config.toml
train_examples = 184686
time_shift_ms = 100
n_mels = 64
input = "log_mel"
encoder_activation = "gelu"
encoder_inner_norm = false
encoder_conv_stem = false
text_encoder_causal = true
text_encoder_fused_qkv = true
text_encoder_bias = "all"
residual_init = "scaled_by_depth"
precondition_frequency = 10
max_steps = 2800
Rows from block 7 of the audio encoder, named by matrix and row number. Rows with one number belong to one neuron. Each number is 50 + 10 x the weight over the matrix's rms, rounded and kept within 0 to 99. All counts start at 0.
# fc1: MLP up (encoder.blocks.7.mlp.fc1.weight, 1024x256), inputs 0-255
# fc2: MLP down (encoder.blocks.7.mlp.fc2.weight, 256x1024, transposed), outputs 0-255
fc1.718:56 42 47 41 37 51 42 46 69 65 54 58 66 22 49 57 57 42 55 57 42 39 79 56 51 35 36 46 73 58 55 51 36 78 64 36 45 59 47 62 41 38 55 64 50 41 34 49 53 42 58 54 53 53 52 59 44 54 50 45 74 61 60 64 42 54 53 52 32 50 43 62 48 76 53 36 46 46 69 24 56 39 50 44 56 42 31 57 56 65 65 51 62 62 24 56 44 71 44 45 50 51 34 44 43 66 54 65 31 53 69 49 56 48 41 35 46 35 50 53 47 46 53 52 26 79 51 47 64 63 63 33 60 62 55 49 45 54 52 61 49 52 63 50 38 55 37 31 43 49 38 53 44 41 53 46 47 58 37 54 27 40 75 51 59 31 43 51 62 50 32 42 61 48 19 29 67 32 53 53 63 45 40 44 56 64 49 43 40 58 52 62 62 46 56 70 41 57 56 60 52 59 55 33 53 43 65 48 52 42 74 66 47 46 62 67 26 33 61 33 34 57 39 53 56 51 62 38 43 48 45 57 59 54 61 40 63 33 45 56 65 43 70 48 43 48 67 43 53 52 51 51 52 48 58 61
fc1.719:59 55 75 41 49 50 45 50 43 38 65 59 42 62 55 33 32 60 41 48 58 63 72 66 38 49 56 32 45 54 43 38 42 33 64 44 46 53 53 37 52 57 62 38 63 55 57 40 34 70 46 51 17 41 54 34 55 42 33 47 60 58 46 56 53 41 84 59 76 42 45 26 51 38 65 34 51 53 54 64 58 59 45 43 36 45 66 52 66 53 57 50 38 51 35 57 57 52 56 37 48 28 46 44 32 48 44 47 53 55 47 57 55 30 48 63 55 48 39 42 75 36 55 62 51 48 36 41 45 45 49 57 57 35 69 34 57 36 45 67 44 63 47 46 62 68 52 44 31 53 63 51 48 62 23 62 38 52 51 49 62 67 40 59 57 46 45 53 46 51 45 55 42 44 46 47 50 52 36 31 58 32 47 27 37 48 53 45 45 46 52 29 66 48 48 55 53 52 42 30 47 52 56 57 54 35 52 39 53 63 65 60 46 59 32 55 65 46 50 45 60 56 76 48 30 45 66 49 37 75 47 66 52 26 56 59 63 62 56 53 47 50 43 62 47 64 63 37 61 56 37 66 27 52 45 50
fc1.720:59 52 50 61 49 29 57 55 36 46 49 31 50 51 43 39 41 46 54 35 38 50 65 43 55 54 44 43 47 46 46 38 50 40 50 51 50 46 46 62 43 39 55 56 51 50 38 45 52 49 47 48 54 42 65 37 48 60 64 39 41 59 55 46 43 56 52 69 54 67 42 43 43 41 36 68 64 60 65 46 46 56 52 44 37 57 38 38 52 40 53 45 39 53 43 41 59 52 43 62 47 32 45 52 54 40 59 44 55 56 77 51 48 72 57 51 65 52 59 38 42 43 54 61 50 59 47 65 39 57 59 49 61 52 49 64 56 68 58 42 59 42 37 62 35 64 62 61 60 46 45 44 64 61 69 48 71 64 58 44 65 56 45 32 48 40 43 59 63 48 60 65 64 46 57 57 54 52 35 47 40 59 52 68 49 71 62 47 49 30 58 65 54 45 51 53 55 46 47 41 39 60 56 59 45 60 48 51 62 59 32 60 49 52 54 46 56 42 31 52 45 51 55 52 49 58 44 39 57 51 55 64 70 67 50 50 36 50 60 42 62 39 51 52 27 41 46 54 58 53 58 60 47 36 49 39
fc1.721:43 46 39 38 51 43 49 48 42 48 56 75 71 60 58 60 34 69 49 48 40 56 61 47 59 52 49 40 36 44 37 55 43 41 50 44 61 37 44 51 51 41 45 63 61 38 32 53 57 61 60 54 48 49 56 53 62 53 63 53 58 43 40 47 66 49 48 28 45 64 64 61 44 57 59 45 32 60 53 30 33 55 40 75 46 52 55 49 51 50 55 76 55 40 64 52 40 38 55 67 42 45 52 52 41 50 60 60 39 50 52 62 71 38 54 47 69 40 47 49 35 55 74 72 40 48 45 54 49 61 25 40 36 53 62 48 48 48 55 56 49 47 39 45 58 49 52 37 40 48 48 52 56 65 32 44 36 45 56 42 46 61 55 46 64 47 56 42 35 44 41 61 53 61 62 54 51 55 42 42 25 59 41 68 61 53 51 57 36 48 52 34 34 65 41 44 29 53 45 51 55 36 39 33 53 49 46 51 44 48 53 62 57 47 49 53 50 42 37 33 57 56 55 44 55 44 52 37 52 55 48 57 51 50 48 50 55 62 60 54 65 29 46 32 54 41 47 58 55 45 64 54 69 54 32 52
fc1.722:32 39 53 55 63 50 33 42 58 36 43 54 63 32 49 53 53 50 49 45 46 67 60 39 47 46 56 55 59 36 55 44 40 40 42 49 56 59 66 44 41 49 61 41 39 35 58 57 50 60 54 53 37 53 56 61 38 54 74 38 62 30 51 47 52 43 40 71 33 51 34 30 30 62 33 62 49 64 32 68 49 49 70 46 59 53 43 47 41 31 52 55 35 44 41 50 55 43 57 42 30 43 59 40 66 48 57 68 34 64 39 47 47 74 46 41 61 45 42 51 47 30 59 69 29 56 36 64 35 52 54 49 48 71 45 56 66 47 47 50 67 50 65 48 58 50 43 37 37 48 36 49 34 64 48 31 41 36 48 51 52 43 65 43 51 42 35 44 57 44 55 56 45 56 53 54 54 51 48 74 29 42 50 56 63 68 63 49 49 49 51 42 54 54 38 54 53 45 34 48 48 54 41 54 46 62 50 59 41 55 59 62 53 62 41 61 49 60 68 60 48 49 46 52 40 63 34 41 57 61 49 41 53 32 56 59 65 58 49 53 46 64 62 39 58 63 51 68 39 39 51 64 68 62 50 45
fc1.723:38 53 33 51 53 59 38 49 66 33 47 66 77 62 67 33 58 48 62 42 44 33 53 50 52 54 49 45 49 47 56 36 64 53 64 58 33 46 52 55 48 43 54 59 38 50 33 48 36 64 55 35 57 51 50 45 59 61 37 55 53 54 43 62 67 52 80 44 67 44 53 60 37 57 56 54 52 66 65 37 56 40 62 53 53 40 29 48 66 53 54 50 47 57 60 29 50 61 57 43 50 29 48 34 48 53 54 43 33 71 64 43 48 62 44 60 35 44 53 42 61 29 31 57 50 60 65 65 40 46 60 61 58 54 64 55 52 59 67 68 43 67 45 45 66 42 60 47 37 39 42 52 43 52 29 46 41 46 67 55 33 46 44 51 59 31 55 49 56 55 49 53 50 57 57 54 51 35 45 49 49 34 47 35 54 55 29 55 53 60 59 19 34 53 59 68 41 52 45 34 52 57 37 40 64 58 49 64 45 36 59 45 49 40 54 52 47 59 36 48 50 47 39 54 67 55 56 46 32 59 50 57 50 63 53 46 41 50 71 51 38 40 63 47 38 50 56 53 62 56 40 65 62 62 55 43
fc1.724:33 55 56 40 45 51 40 56 65 37 40 49 46 45 57 38 49 56 75 37 45 53 71 36 40 46 35 54 49 46 63 55 39 50 45 52 54 58 53 47 58 55 55 50 43 42 52 32 50 67 53 66 47 69 65 40 64 59 65 52 64 36 41 43 34 35 58 61 40 47 27 42 49 56 53 54 44 60 33 55 42 41 41 36 56 44 40 41 42 62 49 49 46 44 60 41 60 52 43 46 36 36 57 54 60 58 54 46 54 42 41 52 42 50 47 49 39 58 44 68 56 60 39 51 48 47 43 57 29 62 56 36 41 52 45 57 80 37 51 56 52 44 52 51 35 61 52 50 60 55 48 40 46 37 55 51 57 45 58 43 55 55 44 44 54 61 39 65 56 49 62 63 46 53 61 40 55 31 36 50 62 47 37 51 40 52 40 69 66 44 47 53 42 55 46 40 49 44 55 57 51 48 32 37 40 39 58 52 59 42 54 57 57 59 43 55 74 43 60 40 53 55 46 42 47 55 45 50 45 50 35 61 74 50 46 43 56 58 45 65 45 69 46 47 55 68 43 50 58 65 52 53 48 52 39 44
fc1.725:35 44 46 37 46 44 37 59 56 32 51 62 53 58 39 41 51 38 56 36 45 52 55 55 49 49 46 51 45 53 66 52 49 52 54 45 61 44 58 56 44 56 51 40 24 52 66 40 50 57 47 47 59 53 49 62 42 46 59 63 46 61 49 50 45 55 54 52 58 44 47 46 46 55 50 36 35 52 36 60 63 57 61 46 56 44 49 40 62 48 36 63 38 38 54 51 49 43 52 48 35 50 55 43 47 58 52 46 68 72 63 42 49 68 43 43 56 52 63 34 54 43 43 45 60 42 57 62 45 44 43 69 49 64 57 38 45 67 47 59 40 56 43 60 43 47 48 38 43 46 46 64 61 57 52 41 47 49 44 52 44 50 44 37 41 37 44 42 42 40 50 51 49 33 50 36 45 56 61 46 58 62 60 66 50 56 45 39 56 44 49 37 49 34 45 56 43 55 54 31 55 58 67 66 45 57 58 52 65 48 56 50 51 65 58 39 46 43 50 63 49 60 50 60 53 42 49 60 33 67 36 46 47 59 36 46 41 65 51 47 64 22 56 51 63 39 58 58 41 43 47 53 44 51 46 45
fc1.726:57 56 66 56 56 49 30 56 57 52 49 74 46 56 28 65 26 45 52 52 37 45 51 60 49 58 58 54 56 39 54 23 66 39 43 44 41 72 68 55 59 52 60 41 52 46 56 68 49 57 58 57 52 49 53 46 39 62 37 33 52 59 40 64 57 44 64 70 47 66 33 60 60 68 45 40 48 39 45 63 28 46 54 42 49 61 39 52 58 52 71 43 41 63 52 68 49 61 50 54 53 48 42 48 44 50 50 50 52 49 51 45 51 51 55 64 56 56 69 74 40 47 53 63 45 45 47 36 52 39 65 57 61 36 40 61 43 49 45 45 42 39 55 36 39 56 37 50 45 47 44 59 42 66 66 64 53 51 51 67 43 59 70 45 30 50 54 70 55 49 31 50 48 43 64 26 38 45 39 43 67 53 56 36 53 68 34 64 58 51 56 41 66 61 34 49 46 40 46 38 65 65 38 62 30 42 47 33 63 52 50 30 41 53 30 60 37 60 31 32 38 47 51 44 43 50 49 51 53 53 56 41 44 39 66 57 53 52 54 39 53 44 47 35 46 46 58 52 39 68 51 66 47 61 57 63
fc1.727:59 53 60 46 50 39 49 54 37 32 49 42 55 54 48 57 32 31 66 40 35 57 52 35 46 63 45 46 49 46 57 46 43 59 59 44 65 51 36 41 54 46 46 61 50 40 60 60 58 55 44 54 49 61 48 49 26 54 60 51 45 53 41 38 32 53 41 52 52 41 34 50 57 39 57 53 60 41 49 43 52 68 59 43 58 56 46 50 48 66 54 46 25 59 55 52 45 62 56 43 46 46 50 63 43 44 38 53 39 62 56 54 58 51 58 50 59 58 51 54 62 39 44 69 53 52 55 43 46 60 40 55 42 67 58 44 58 47 70 75 54 57 48 60 56 61 50 48 48 51 47 42 45 50 45 59 54 57 45 41 53 74 62 34 36 50 47 52 40 43 49 46 56 57 49 46 45 52 58 37 37 42 55 45 30 52 59 37 40 36 43 46 67 37 46 46 46 43 50 52 48 36 66 58 61 50 44 48 52 57 51 43 48 35 48 52 45 47 41 57 48 37 37 43 54 54 44 57 46 58 45 49 47 58 52 48 29 75 27 51 48 47 61 44 56 62 36 51 62 40 55 55 48 39 78 34
fc1.728:46 56 52 30 61 35 54 47 65 47 59 51 42 41 47 48 46 53 50 57 49 36 45 47 49 49 47 50 58 38 57 47 57 64 64 42 28 52 51 65 58 67 55 54 41 58 47 44 59 63 38 46 52 64 57 50 45 62 37 46 41 30 34 37 31 55 34 45 44 40 59 45 45 54 51 46 46 55 56 48 44 65 68 40 41 43 58 72 44 43 34 56 32 51 36 48 55 67 44 38 64 47 49 46 51 59 65 45 51 59 36 48 54 74 48 62 58 47 39 60 48 48 38 51 47 60 64 48 60 68 35 69 54 69 47 34 61 62 61 51 53 31 47 49 53 26 68 58 51 49 54 66 42 62 30 24 56 60 52 56 44 45 47 65 35 41 43 57 47 48 56 56 54 70 59 49 51 41 49 44 46 47 47 44 68 59 58 59 58 46 55 55 50 53 58 72 64 61 57 34 36 41 66 39 53 59 62 46 35 41 61 48 46 58 57 48 68 52 44 45 40 50 43 35 53 64 42 48 55 52 51 27 55 54 40 35 55 57 31 39 52 42 54 58 53 49 55 48 58 48 52 29 39 42 70 37
fc1.729:48 56 42 45 66 65 45 46 46 44 45 34 66 61 56 42 65 68 53 62 54 54 48 36 39 39 55 48 59 44 54 39 58 46 45 58 52 50 38 40 44 45 36 53 54 57 39 54 48 48 43 66 35 51 34 53 48 39 41 35 59 46 58 70 38 34 30 52 59 64 47 38 40 61 52 41 45 46 55 49 59 46 47 55 34 33 49 52 47 35 43 46 59 55 42 45 36 52 52 43 51 53 46 47 41 38 40 53 43 51 51 56 41 50 57 49 31 53 45 37 50 48 72 47 53 53 65 57 67 44 42 47 38 43 44 66 54 48 46 43 31 38 64 52 76 42 43 42 48 48 39 47 59 73 41 53 39 54 24 40 43 48 45 64 52 36 40 53 55 42 45 50 41 55 37 58 47 52 65 45 75 51 69 33 56 53 34 42 49 29 47 40 45 48 49 36 33 40 41 47 44 37 57 45 34 55 57 60 35 51 42 63 44 68 48 40 49 44 54 56 57 61 54 56 40 42 52 63 66 62 42 48 39 54 62 55 53 55 61 54 48 69 42 59 57 39 38 42 65 37 61 45 72 49 42 49
fc1.730:64 53 56 45 53 57 35 52 47 40 53 42 80 53 44 47 55 45 70 44 60 59 59 46 42 28 49 51 57 47 54 51 49 33 70 60 51 58 62 36 57 53 57 38 42 43 48 45 43 62 50 60 50 60 70 49 66 57 47 50 32 64 52 42 48 48 53 64 50 69 44 52 52 51 57 41 40 50 64 46 53 40 52 44 62 57 59 47 50 42 66 61 65 45 56 55 55 55 40 47 58 41 63 36 49 54 43 44 46 35 50 54 46 50 52 60 49 43 58 48 55 53 51 40 61 67 45 42 47 52 44 27 59 56 49 43 60 45 45 43 48 29 63 61 44 60 45 39 60 40 51 52 43 61 38 47 61 41 57 47 50 46 58 50 50 57 45 44 64 61 59 52 43 47 49 54 57 54 44 56 44 47 56 48 32 33 49 55 31 32 53 44 43 52 48 45 48 43 41 46 54 69 60 58 38 42 64 47 42 63 55 51 42 53 61 70 41 36 56 42 42 39 42 49 50 56 49 48 65 48 36 45 35 42 64 52 41 45 57 46 57 42 56 42 59 44 67 49 26 44 56 51 45 59 47 67
fc2.718:47 37 51 62 45 39 49 48 65 48 71 28 45 55 56 57 67 55 24 51 29 49 54 43 50 72 44 63 23 41 41 60 77 46 50 55 53 55 56 74 48 69 49 64 64 75 42 35 51 52 48 62 42 58 60 42 83 50 51 60 65 65 36 52 39 55 36 55 56 53 83 43 37 54 55 34 42 22 50 59 55 53 72 52 51 58 50 50 63 52 32 53 49 44 66 35 52 38 59 52 46 49 56 47 29 33 50 54 49 42 33 47 49 61 43 59 33 47 46 57 40 51 51 38 54 34 45 44 60 54 49 47 45 52 41 34 32 49 44 40 45 48 52 32 44 53 57 37 46 55 57 37 57 58 56 73 36 44 46 32 41 49 32 49 57 45 41 47 42 61 49 45 59 56 68 45 49 46 57 57 59 49 35 57 49 44 56 37 36 64 39 38 44 31 55 75 60 42 47 36 49 45 52 63 34 60 51 55 51 34 48 51 56 45 39 33 53 74 55 55 62 55 55 65 35 73 31 38 53 66 33 48 31 55 58 42 52 58 62 51 47 48 71 73 49 50 26 48 46 47 59 69 46 72 49 45
fc2.719:59 42 57 57 48 64 49 34 50 72 49 38 60 57 52 57 52 56 41 46 31 46 38 29 60 42 62 66 50 62 51 42 58 45 55 67 48 33 49 51 66 38 49 53 71 34 58 43 40 32 38 63 57 53 22 61 31 53 55 48 31 46 60 72 35 40 55 37 55 65 28 85 47 69 55 52 54 28 45 61 53 52 67 34 40 57 29 57 63 50 35 63 56 56 64 49 68 73 54 52 28 66 57 53 82 51 54 61 52 58 46 54 53 58 42 49 40 49 53 48 34 70 39 69 52 65 46 61 45 40 45 47 51 24 46 58 64 49 58 43 33 57 53 49 32 53 37 55 55 32 17 62 44 37 45 52 53 43 58 50 45 56 50 54 44 62 63 33 57 55 38 46 58 43 35 42 64 55 61 40 39 60 50 76 42 53 36 44 26 55 40 38 36 68 63 44 35 51 54 48 50 55 42 47 57 64 53 61 67 45 39 39 41 58 56 60 39 50 41 58 34 54 28 52 60 43 37 32 49 48 43 47 52 64 55 44 59 44 39 40 40 45 49 49 50 68 51 46 49 45 48 50 75 50 44 68
fc2.720:54 61 46 40 36 64 41 62 66 57 59 49 40 67 46 37 37 42 53 56 51 47 50 50 45 48 52 48 56 54 58 56 58 57 53 47 38 49 50 47 47 52 45 56 58 54 51 46 57 54 56 57 45 65 45 54 51 59 47 54 57 52 56 47 62 46 58 52 35 41 73 44 49 39 62 47 39 42 45 47 40 53 51 50 58 47 72 48 48 38 53 52 67 43 53 50 48 49 33 56 55 56 45 53 59 44 38 65 55 48 38 58 51 39 36 55 65 51 51 35 48 59 67 41 54 32 51 41 57 56 37 47 32 45 37 50 51 39 45 40 55 54 47 40 66 48 44 40 55 55 45 50 44 54 45 59 56 46 37 64 41 63 35 59 47 52 66 46 42 36 47 41 36 49 54 53 54 41 41 45 64 50 43 52 57 48 44 44 53 42 60 50 44 59 62 54 42 39 46 64 47 54 52 53 60 50 58 50 41 49 49 34 61 48 53 51 42 52 53 49 36 66 45 43 43 42 46 63 47 49 47 42 52 49 49 54 48 44 48 43 48 65 50 46 57 45 56 57 49 55 51 40 58 53 53 59
fc2.721:40 40 54 48 65 44 45 40 72 62 64 22 42 37 51 45 34 48 59 58 83 55 38 48 39 53 49 45 51 55 45 54 39 46 47 53 32 55 60 47 31 52 38 43 41 58 39 60 56 47 46 45 56 47 52 42 40 45 46 54 51 57 49 59 58 58 36 67 45 35 63 54 42 56 48 49 37 39 62 58 53 59 53 52 70 46 61 34 50 63 55 45 51 53 51 58 52 38 44 53 51 54 41 59 35 52 43 39 32 49 50 47 46 53 47 58 41 29 41 45 37 37 32 51 50 38 40 50 59 43 52 56 42 54 52 57 40 58 56 54 60 66 49 51 58 50 48 52 44 46 56 45 52 53 80 48 44 39 54 59 50 45 46 76 53 54 61 42 53 46 69 47 49 37 56 34 59 63 54 48 54 32 52 47 78 37 45 50 64 34 44 53 31 55 44 69 51 62 41 52 44 42 55 58 44 37 55 49 38 54 47 41 54 56 57 51 49 34 93 53 59 41 54 48 48 43 45 48 56 56 52 52 49 42 46 34 57 49 50 61 45 54 53 67 61 59 59 54 69 66 41 33 56 36 69 49
fc2.722:42 38 65 62 37 46 67 44 40 57 48 55 56 63 67 54 44 46 52 43 39 56 52 51 51 49 45 60 50 52 60 38 48 47 36 39 48 52 38 63 64 57 48 45 34 14 57 53 54 73 33 35 66 46 57 63 52 32 33 62 47 69 55 45 47 29 43 35 48 58 46 64 51 26 56 59 47 61 52 52 43 40 51 38 50 40 58 49 43 27 47 49 50 57 48 51 53 72 55 46 46 45 68 52 42 82 39 57 51 60 57 55 35 54 61 43 50 60 55 58 67 65 44 59 57 58 48 53 67 59 51 52 74 31 48 57 27 40 47 50 32 51 51 40 46 53 51 41 58 39 46 61 37 43 32 78 53 45 47 49 54 65 43 58 35 61 56 61 53 55 58 38 59 46 63 66 32 57 55 54 41 27 51 38 48 40 50 64 49 50 59 54 41 58 63 49 55 46 51 48 61 37 53 52 48 47 45 40 43 51 42 55 56 27 52 41 43 53 29 37 54 47 60 46 54 53 58 45 43 43 54 60 43 48 48 51 54 55 48 53 41 40 45 52 48 63 41 60 54 36 42 62 47 61 55 47
fc2.723:68 33 66 50 49 36 59 50 69 54 65 46 46 42 63 35 44 47 42 55 55 51 30 59 46 75 37 50 51 44 43 43 36 36 49 29 50 59 44 52 72 41 57 36 49 55 31 49 53 31 46 65 32 66 64 48 50 38 45 55 44 71 36 74 43 43 39 54 68 46 33 64 48 64 46 56 52 52 51 53 62 57 69 40 65 63 72 76 41 56 36 32 41 59 54 66 43 52 45 61 42 51 45 42 64 54 58 60 45 36 39 48 48 59 51 70 39 38 61 59 44 42 39 49 72 31 51 58 50 37 46 47 46 49 35 49 44 45 51 50 70 70 30 26 52 39 44 45 63 60 44 28 66 63 69 60 40 03 55 43 45 45 50 63 40 53 55 51 41 62 58 57 47 40 51 36 63 62 54 37 51 31 60 55 46 36 51 44 46 09 59 77 25 70 54 66 72 51 41 46 37 45 43 48 43 46 55 49 39 59 53 58 32 55 55 47 45 36 49 51 52 44 65 72 39 46 44 47 56 57 42 50 34 36 62 44 42 52 47 56 61 35 40 62 63 60 65 48 60 52 52 57 49 44 51 53
fc2.724:54 37 73 48 48 42 51 48 51 60 46 42 62 53 54 41 43 51 31 55 48 43 20 55 47 65 54 50 52 59 42 51 48 47 54 43 64 51 36 52 54 42 46 55 51 28 63 51 40 38 57 51 53 47 52 40 40 56 40 58 37 66 48 55 48 53 52 40 60 60 50 52 34 48 52 48 50 26 54 51 56 23 64 50 39 59 67 47 45 35 36 46 41 55 46 57 47 38 40 50 56 36 69 47 61 64 63 55 40 78 56 50 56 47 62 39 42 50 51 59 76 54 47 47 61 44 55 54 74 38 57 58 74 39 60 44 28 46 47 59 55 47 33 54 54 53 50 35 37 50 51 53 37 62 36 62 46 38 38 47 64 55 53 47 35 59 51 31 44 56 51 48 59 36 32 61 55 57 55 49 37 48 64 44 45 51 48 41 37 71 50 52 65 53 59 55 40 48 52 41 64 61 50 52 57 55 47 47 53 53 39 46 48 40 48 64 40 41 46 52 46 52 55 52 58 41 52 50 34 63 53 29 41 37 63 50 60 47 56 63 46 54 48 40 51 70 64 47 40 50 46 40 51 52 59 70
fc2.725:64 57 51 56 43 59 58 45 48 61 45 50 51 54 49 45 49 50 54 61 52 50 43 47 51 63 41 45 50 56 42 41 42 41 52 40 47 43 52 50 57 54 53 47 57 46 45 46 43 38 45 57 46 60 53 46 59 44 44 46 61 39 55 51 54 46 53 49 50 47 53 61 49 41 53 49 68 46 54 37 52 46 52 54 44 46 49 48 44 50 56 37 45 50 42 42 38 54 56 51 50 47 51 50 64 58 50 56 47 41 50 61 46 54 52 60 53 42 51 55 53 47 61 46 48 49 45 50 48 50 52 50 40 44 45 51 55 37 47 48 65 58 43 45 45 48 49 35 62 52 50 35 49 54 56 53 48 49 57 56 41 47 50 55 54 52 55 47 51 52 50 50 51 52 49 52 56 50 36 41 50 45 54 53 52 53 52 59 49 45 57 57 50 54 48 61 52 49 47 60 52 40 42 42 55 46 47 35 52 47 53 50 52 40 45 55 53 56 48 52 51 42 42 53 50 42 52 65 55 44 47 57 42 54 61 48 43 51 50 52 42 61 46 45 50 52 39 46 55 53 56 59 55 55 49 57
fc2.726:40 52 51 46 49 62 50 54 39 53 49 43 38 45 56 45 48 54 42 53 39 60 51 44 50 58 44 53 40 52 50 57 48 51 64 51 64 58 58 53 53 43 45 50 62 34 47 33 46 47 61 52 51 40 39 60 40 59 48 49 31 43 51 31 48 61 62 55 63 35 51 65 48 49 48 52 48 43 41 43 53 52 32 54 59 62 49 51 68 34 43 46 47 48 64 60 66 53 49 55 40 50 52 31 59 52 53 57 52 51 43 53 57 60 54 38 50 47 51 52 60 51 52 67 44 63 50 48 70 47 58 48 50 48 44 44 57 51 48 44 40 63 49 53 59 56 53 48 47 46 46 48 45 34 37 51 48 55 46 46 61 43 43 60 48 62 58 41 46 46 46 49 53 56 32 39 49 54 60 65 45 47 55 64 45 36 62 49 45 60 60 47 43 34 66 50 47 55 63 45 49 60 43 36 54 55 56 40 44 47 55 58 45 44 51 50 63 39 46 60 46 49 57 53 61 46 38 43 55 42 43 61 49 59 42 44 51 53 44 42 46 37 42 58 51 54 50 49 69 33 51 44 47 55 50 46
fc2.727:68 51 48 49 42 65 39 51 41 61 54 48 35 61 34 46 62 57 52 57 52 48 49 56 54 55 55 64 58 65 64 51 59 51 51 42 56 62 64 51 49 54 48 46 53 46 41 51 50 53 59 52 58 50 51 54 50 45 53 50 51 33 52 42 59 45 60 41 49 66 62 43 58 49 55 61 52 39 48 42 49 47 53 50 47 63 38 50 55 42 52 57 49 43 36 58 58 30 48 41 55 56 59 41 62 52 43 46 53 48 52 41 55 62 43 44 47 67 42 48 49 68 63 39 49 69 53 38 61 45 57 38 47 49 49 45 46 55 54 44 45 56 66 52 62 39 37 50 54 51 33 39 45 50 45 39 38 40 48 43 49 43 53 53 46 42 43 46 50 53 50 53 48 44 55 37 53 46 51 47 51 64 46 49 59 42 48 42 40 50 41 57 54 38 48 57 40 58 46 41 61 58 31 53 38 50 55 41 51 55 45 37 56 49 55 52 62 47 47 47 52 48 48 38 47 35 60 63 49 25 56 48 57 54 47 58 55 50 50 32 52 70 44 54 48 54 55 42 54 42 49 49 43 58 34 50
fc2.728:56 68 42 62 40 44 50 71 39 41 50 52 39 34 24 56 56 45 47 47 58 66 44 66 40 66 41 57 55 38 40 48 57 58 58 40 50 56 48 31 42 50 43 51 62 60 42 53 44 44 26 47 53 41 63 49 51 52 40 43 45 50 53 52 51 44 50 51 65 53 48 63 63 44 49 46 53 57 55 45 52 55 48 65 64 43 23 46 51 32 52 47 33 60 48 36 44 46 60 53 48 68 61 61 55 51 45 55 50 53 56 51 43 49 56 48 38 76 60 43 63 62 40 32 71 35 43 47 49 57 60 41 29 51 55 46 52 50 50 51 48 45 42 55 35 43 63 46 51 65 49 35 57 45 61 56 42 30 52 46 56 40 49 50 38 56 34 82 34 49 45 49 64 52 60 66 41 63 56 50 56 49 44 46 64 45 47 38 52 52 53 35 45 52 44 51 55 45 47 41 46 40 45 54 33 60 40 55 44 41 58 87 40 49 51 50 46 58 37 43 66 35 65 35 59 62 47 81 39 28 37 85 62 47 40 44 52 48 45 49 28 62 44 56 33 44 51 68 54 68 53 75 55 76 33 43
fc2.729:49 43 51 69 34 35 46 38 67 51 61 60 46 47 44 66 54 37 34 43 49 42 50 46 58 45 69 59 53 57 48 62 40 44 55 35 58 45 68 44 47 63 44 44 46 52 55 50 41 49 58 37 64 54 62 53 61 46 59 60 63 47 42 41 63 53 58 37 50 42 52 41 54 57 57 47 39 61 36 57 44 49 53 48 41 51 53 46 44 65 42 60 36 45 63 59 55 40 54 48 48 47 49 50 39 40 52 22 48 50 54 35 50 43 35 45 56 48 56 49 50 52 29 44 41 61 42 41 32 53 47 56 45 53 49 38 45 51 56 52 64 62 41 57 37 48 56 68 62 39 65 50 31 40 67 49 50 34 60 60 57 59 49 50 45 50 42 46 48 61 53 45 44 43 59 46 52 58 40 44 26 47 53 70 63 47 50 51 57 53 47 55 52 52 53 66 72 53 66 54 43 44 43 52 70 40 42 52 65 43 49 40 55 39 45 63 59 74 41 46 39 46 41 50 64 61 46 28 55 50 53 55 45 49 39 45 44 45 57 63 50 46 48 50 42 55 53 56 47 79 48 47 51 50 49 50
fc2.730:52 31 56 44 48 49 62 55 47 49 50 52 46 54 51 45 50 46 42 52 58 48 33 48 49 52 57 43 54 51 41 55 56 64 64 51 61 51 45 59 54 47 49 58 51 65 62 54 53 70 45 47 49 46 49 58 62 34 45 51 50 43 53 59 51 52 41 43 56 51 54 49 52 48 45 39 53 51 53 25 50 41 49 47 49 64 50 55 52 57 33 49 50 53 43 46 59 65 59 39 44 50 59 57 46 53 52 50 47 50 53 58 46 54 39 56 43 60 46 53 39 56 53 45 36 45 36 43 52 54 43 56 33 61 47 56 43 43 49 59 48 52 46 50 52 52 53 44 63 52 52 49 58 51 54 60 52 50 50 59 46 39 39 52 54 57 36 54 49 62 50 51 57 56 65 36 40 46 59 56 42 45 41 54 63 58 47 42 48 57 34 65 53 45 51 47 46 54 45 28 53 48 43 56 46 53 48 55 53 43 31 47 54 43 45 34 51 55 40 53 49 49 55 54 46 48 53 35 44 63 63 43 47 61 53 55 59 55 48 53 50 65 53 56 53 45 40 39 51 27 47 54 50 57 52 38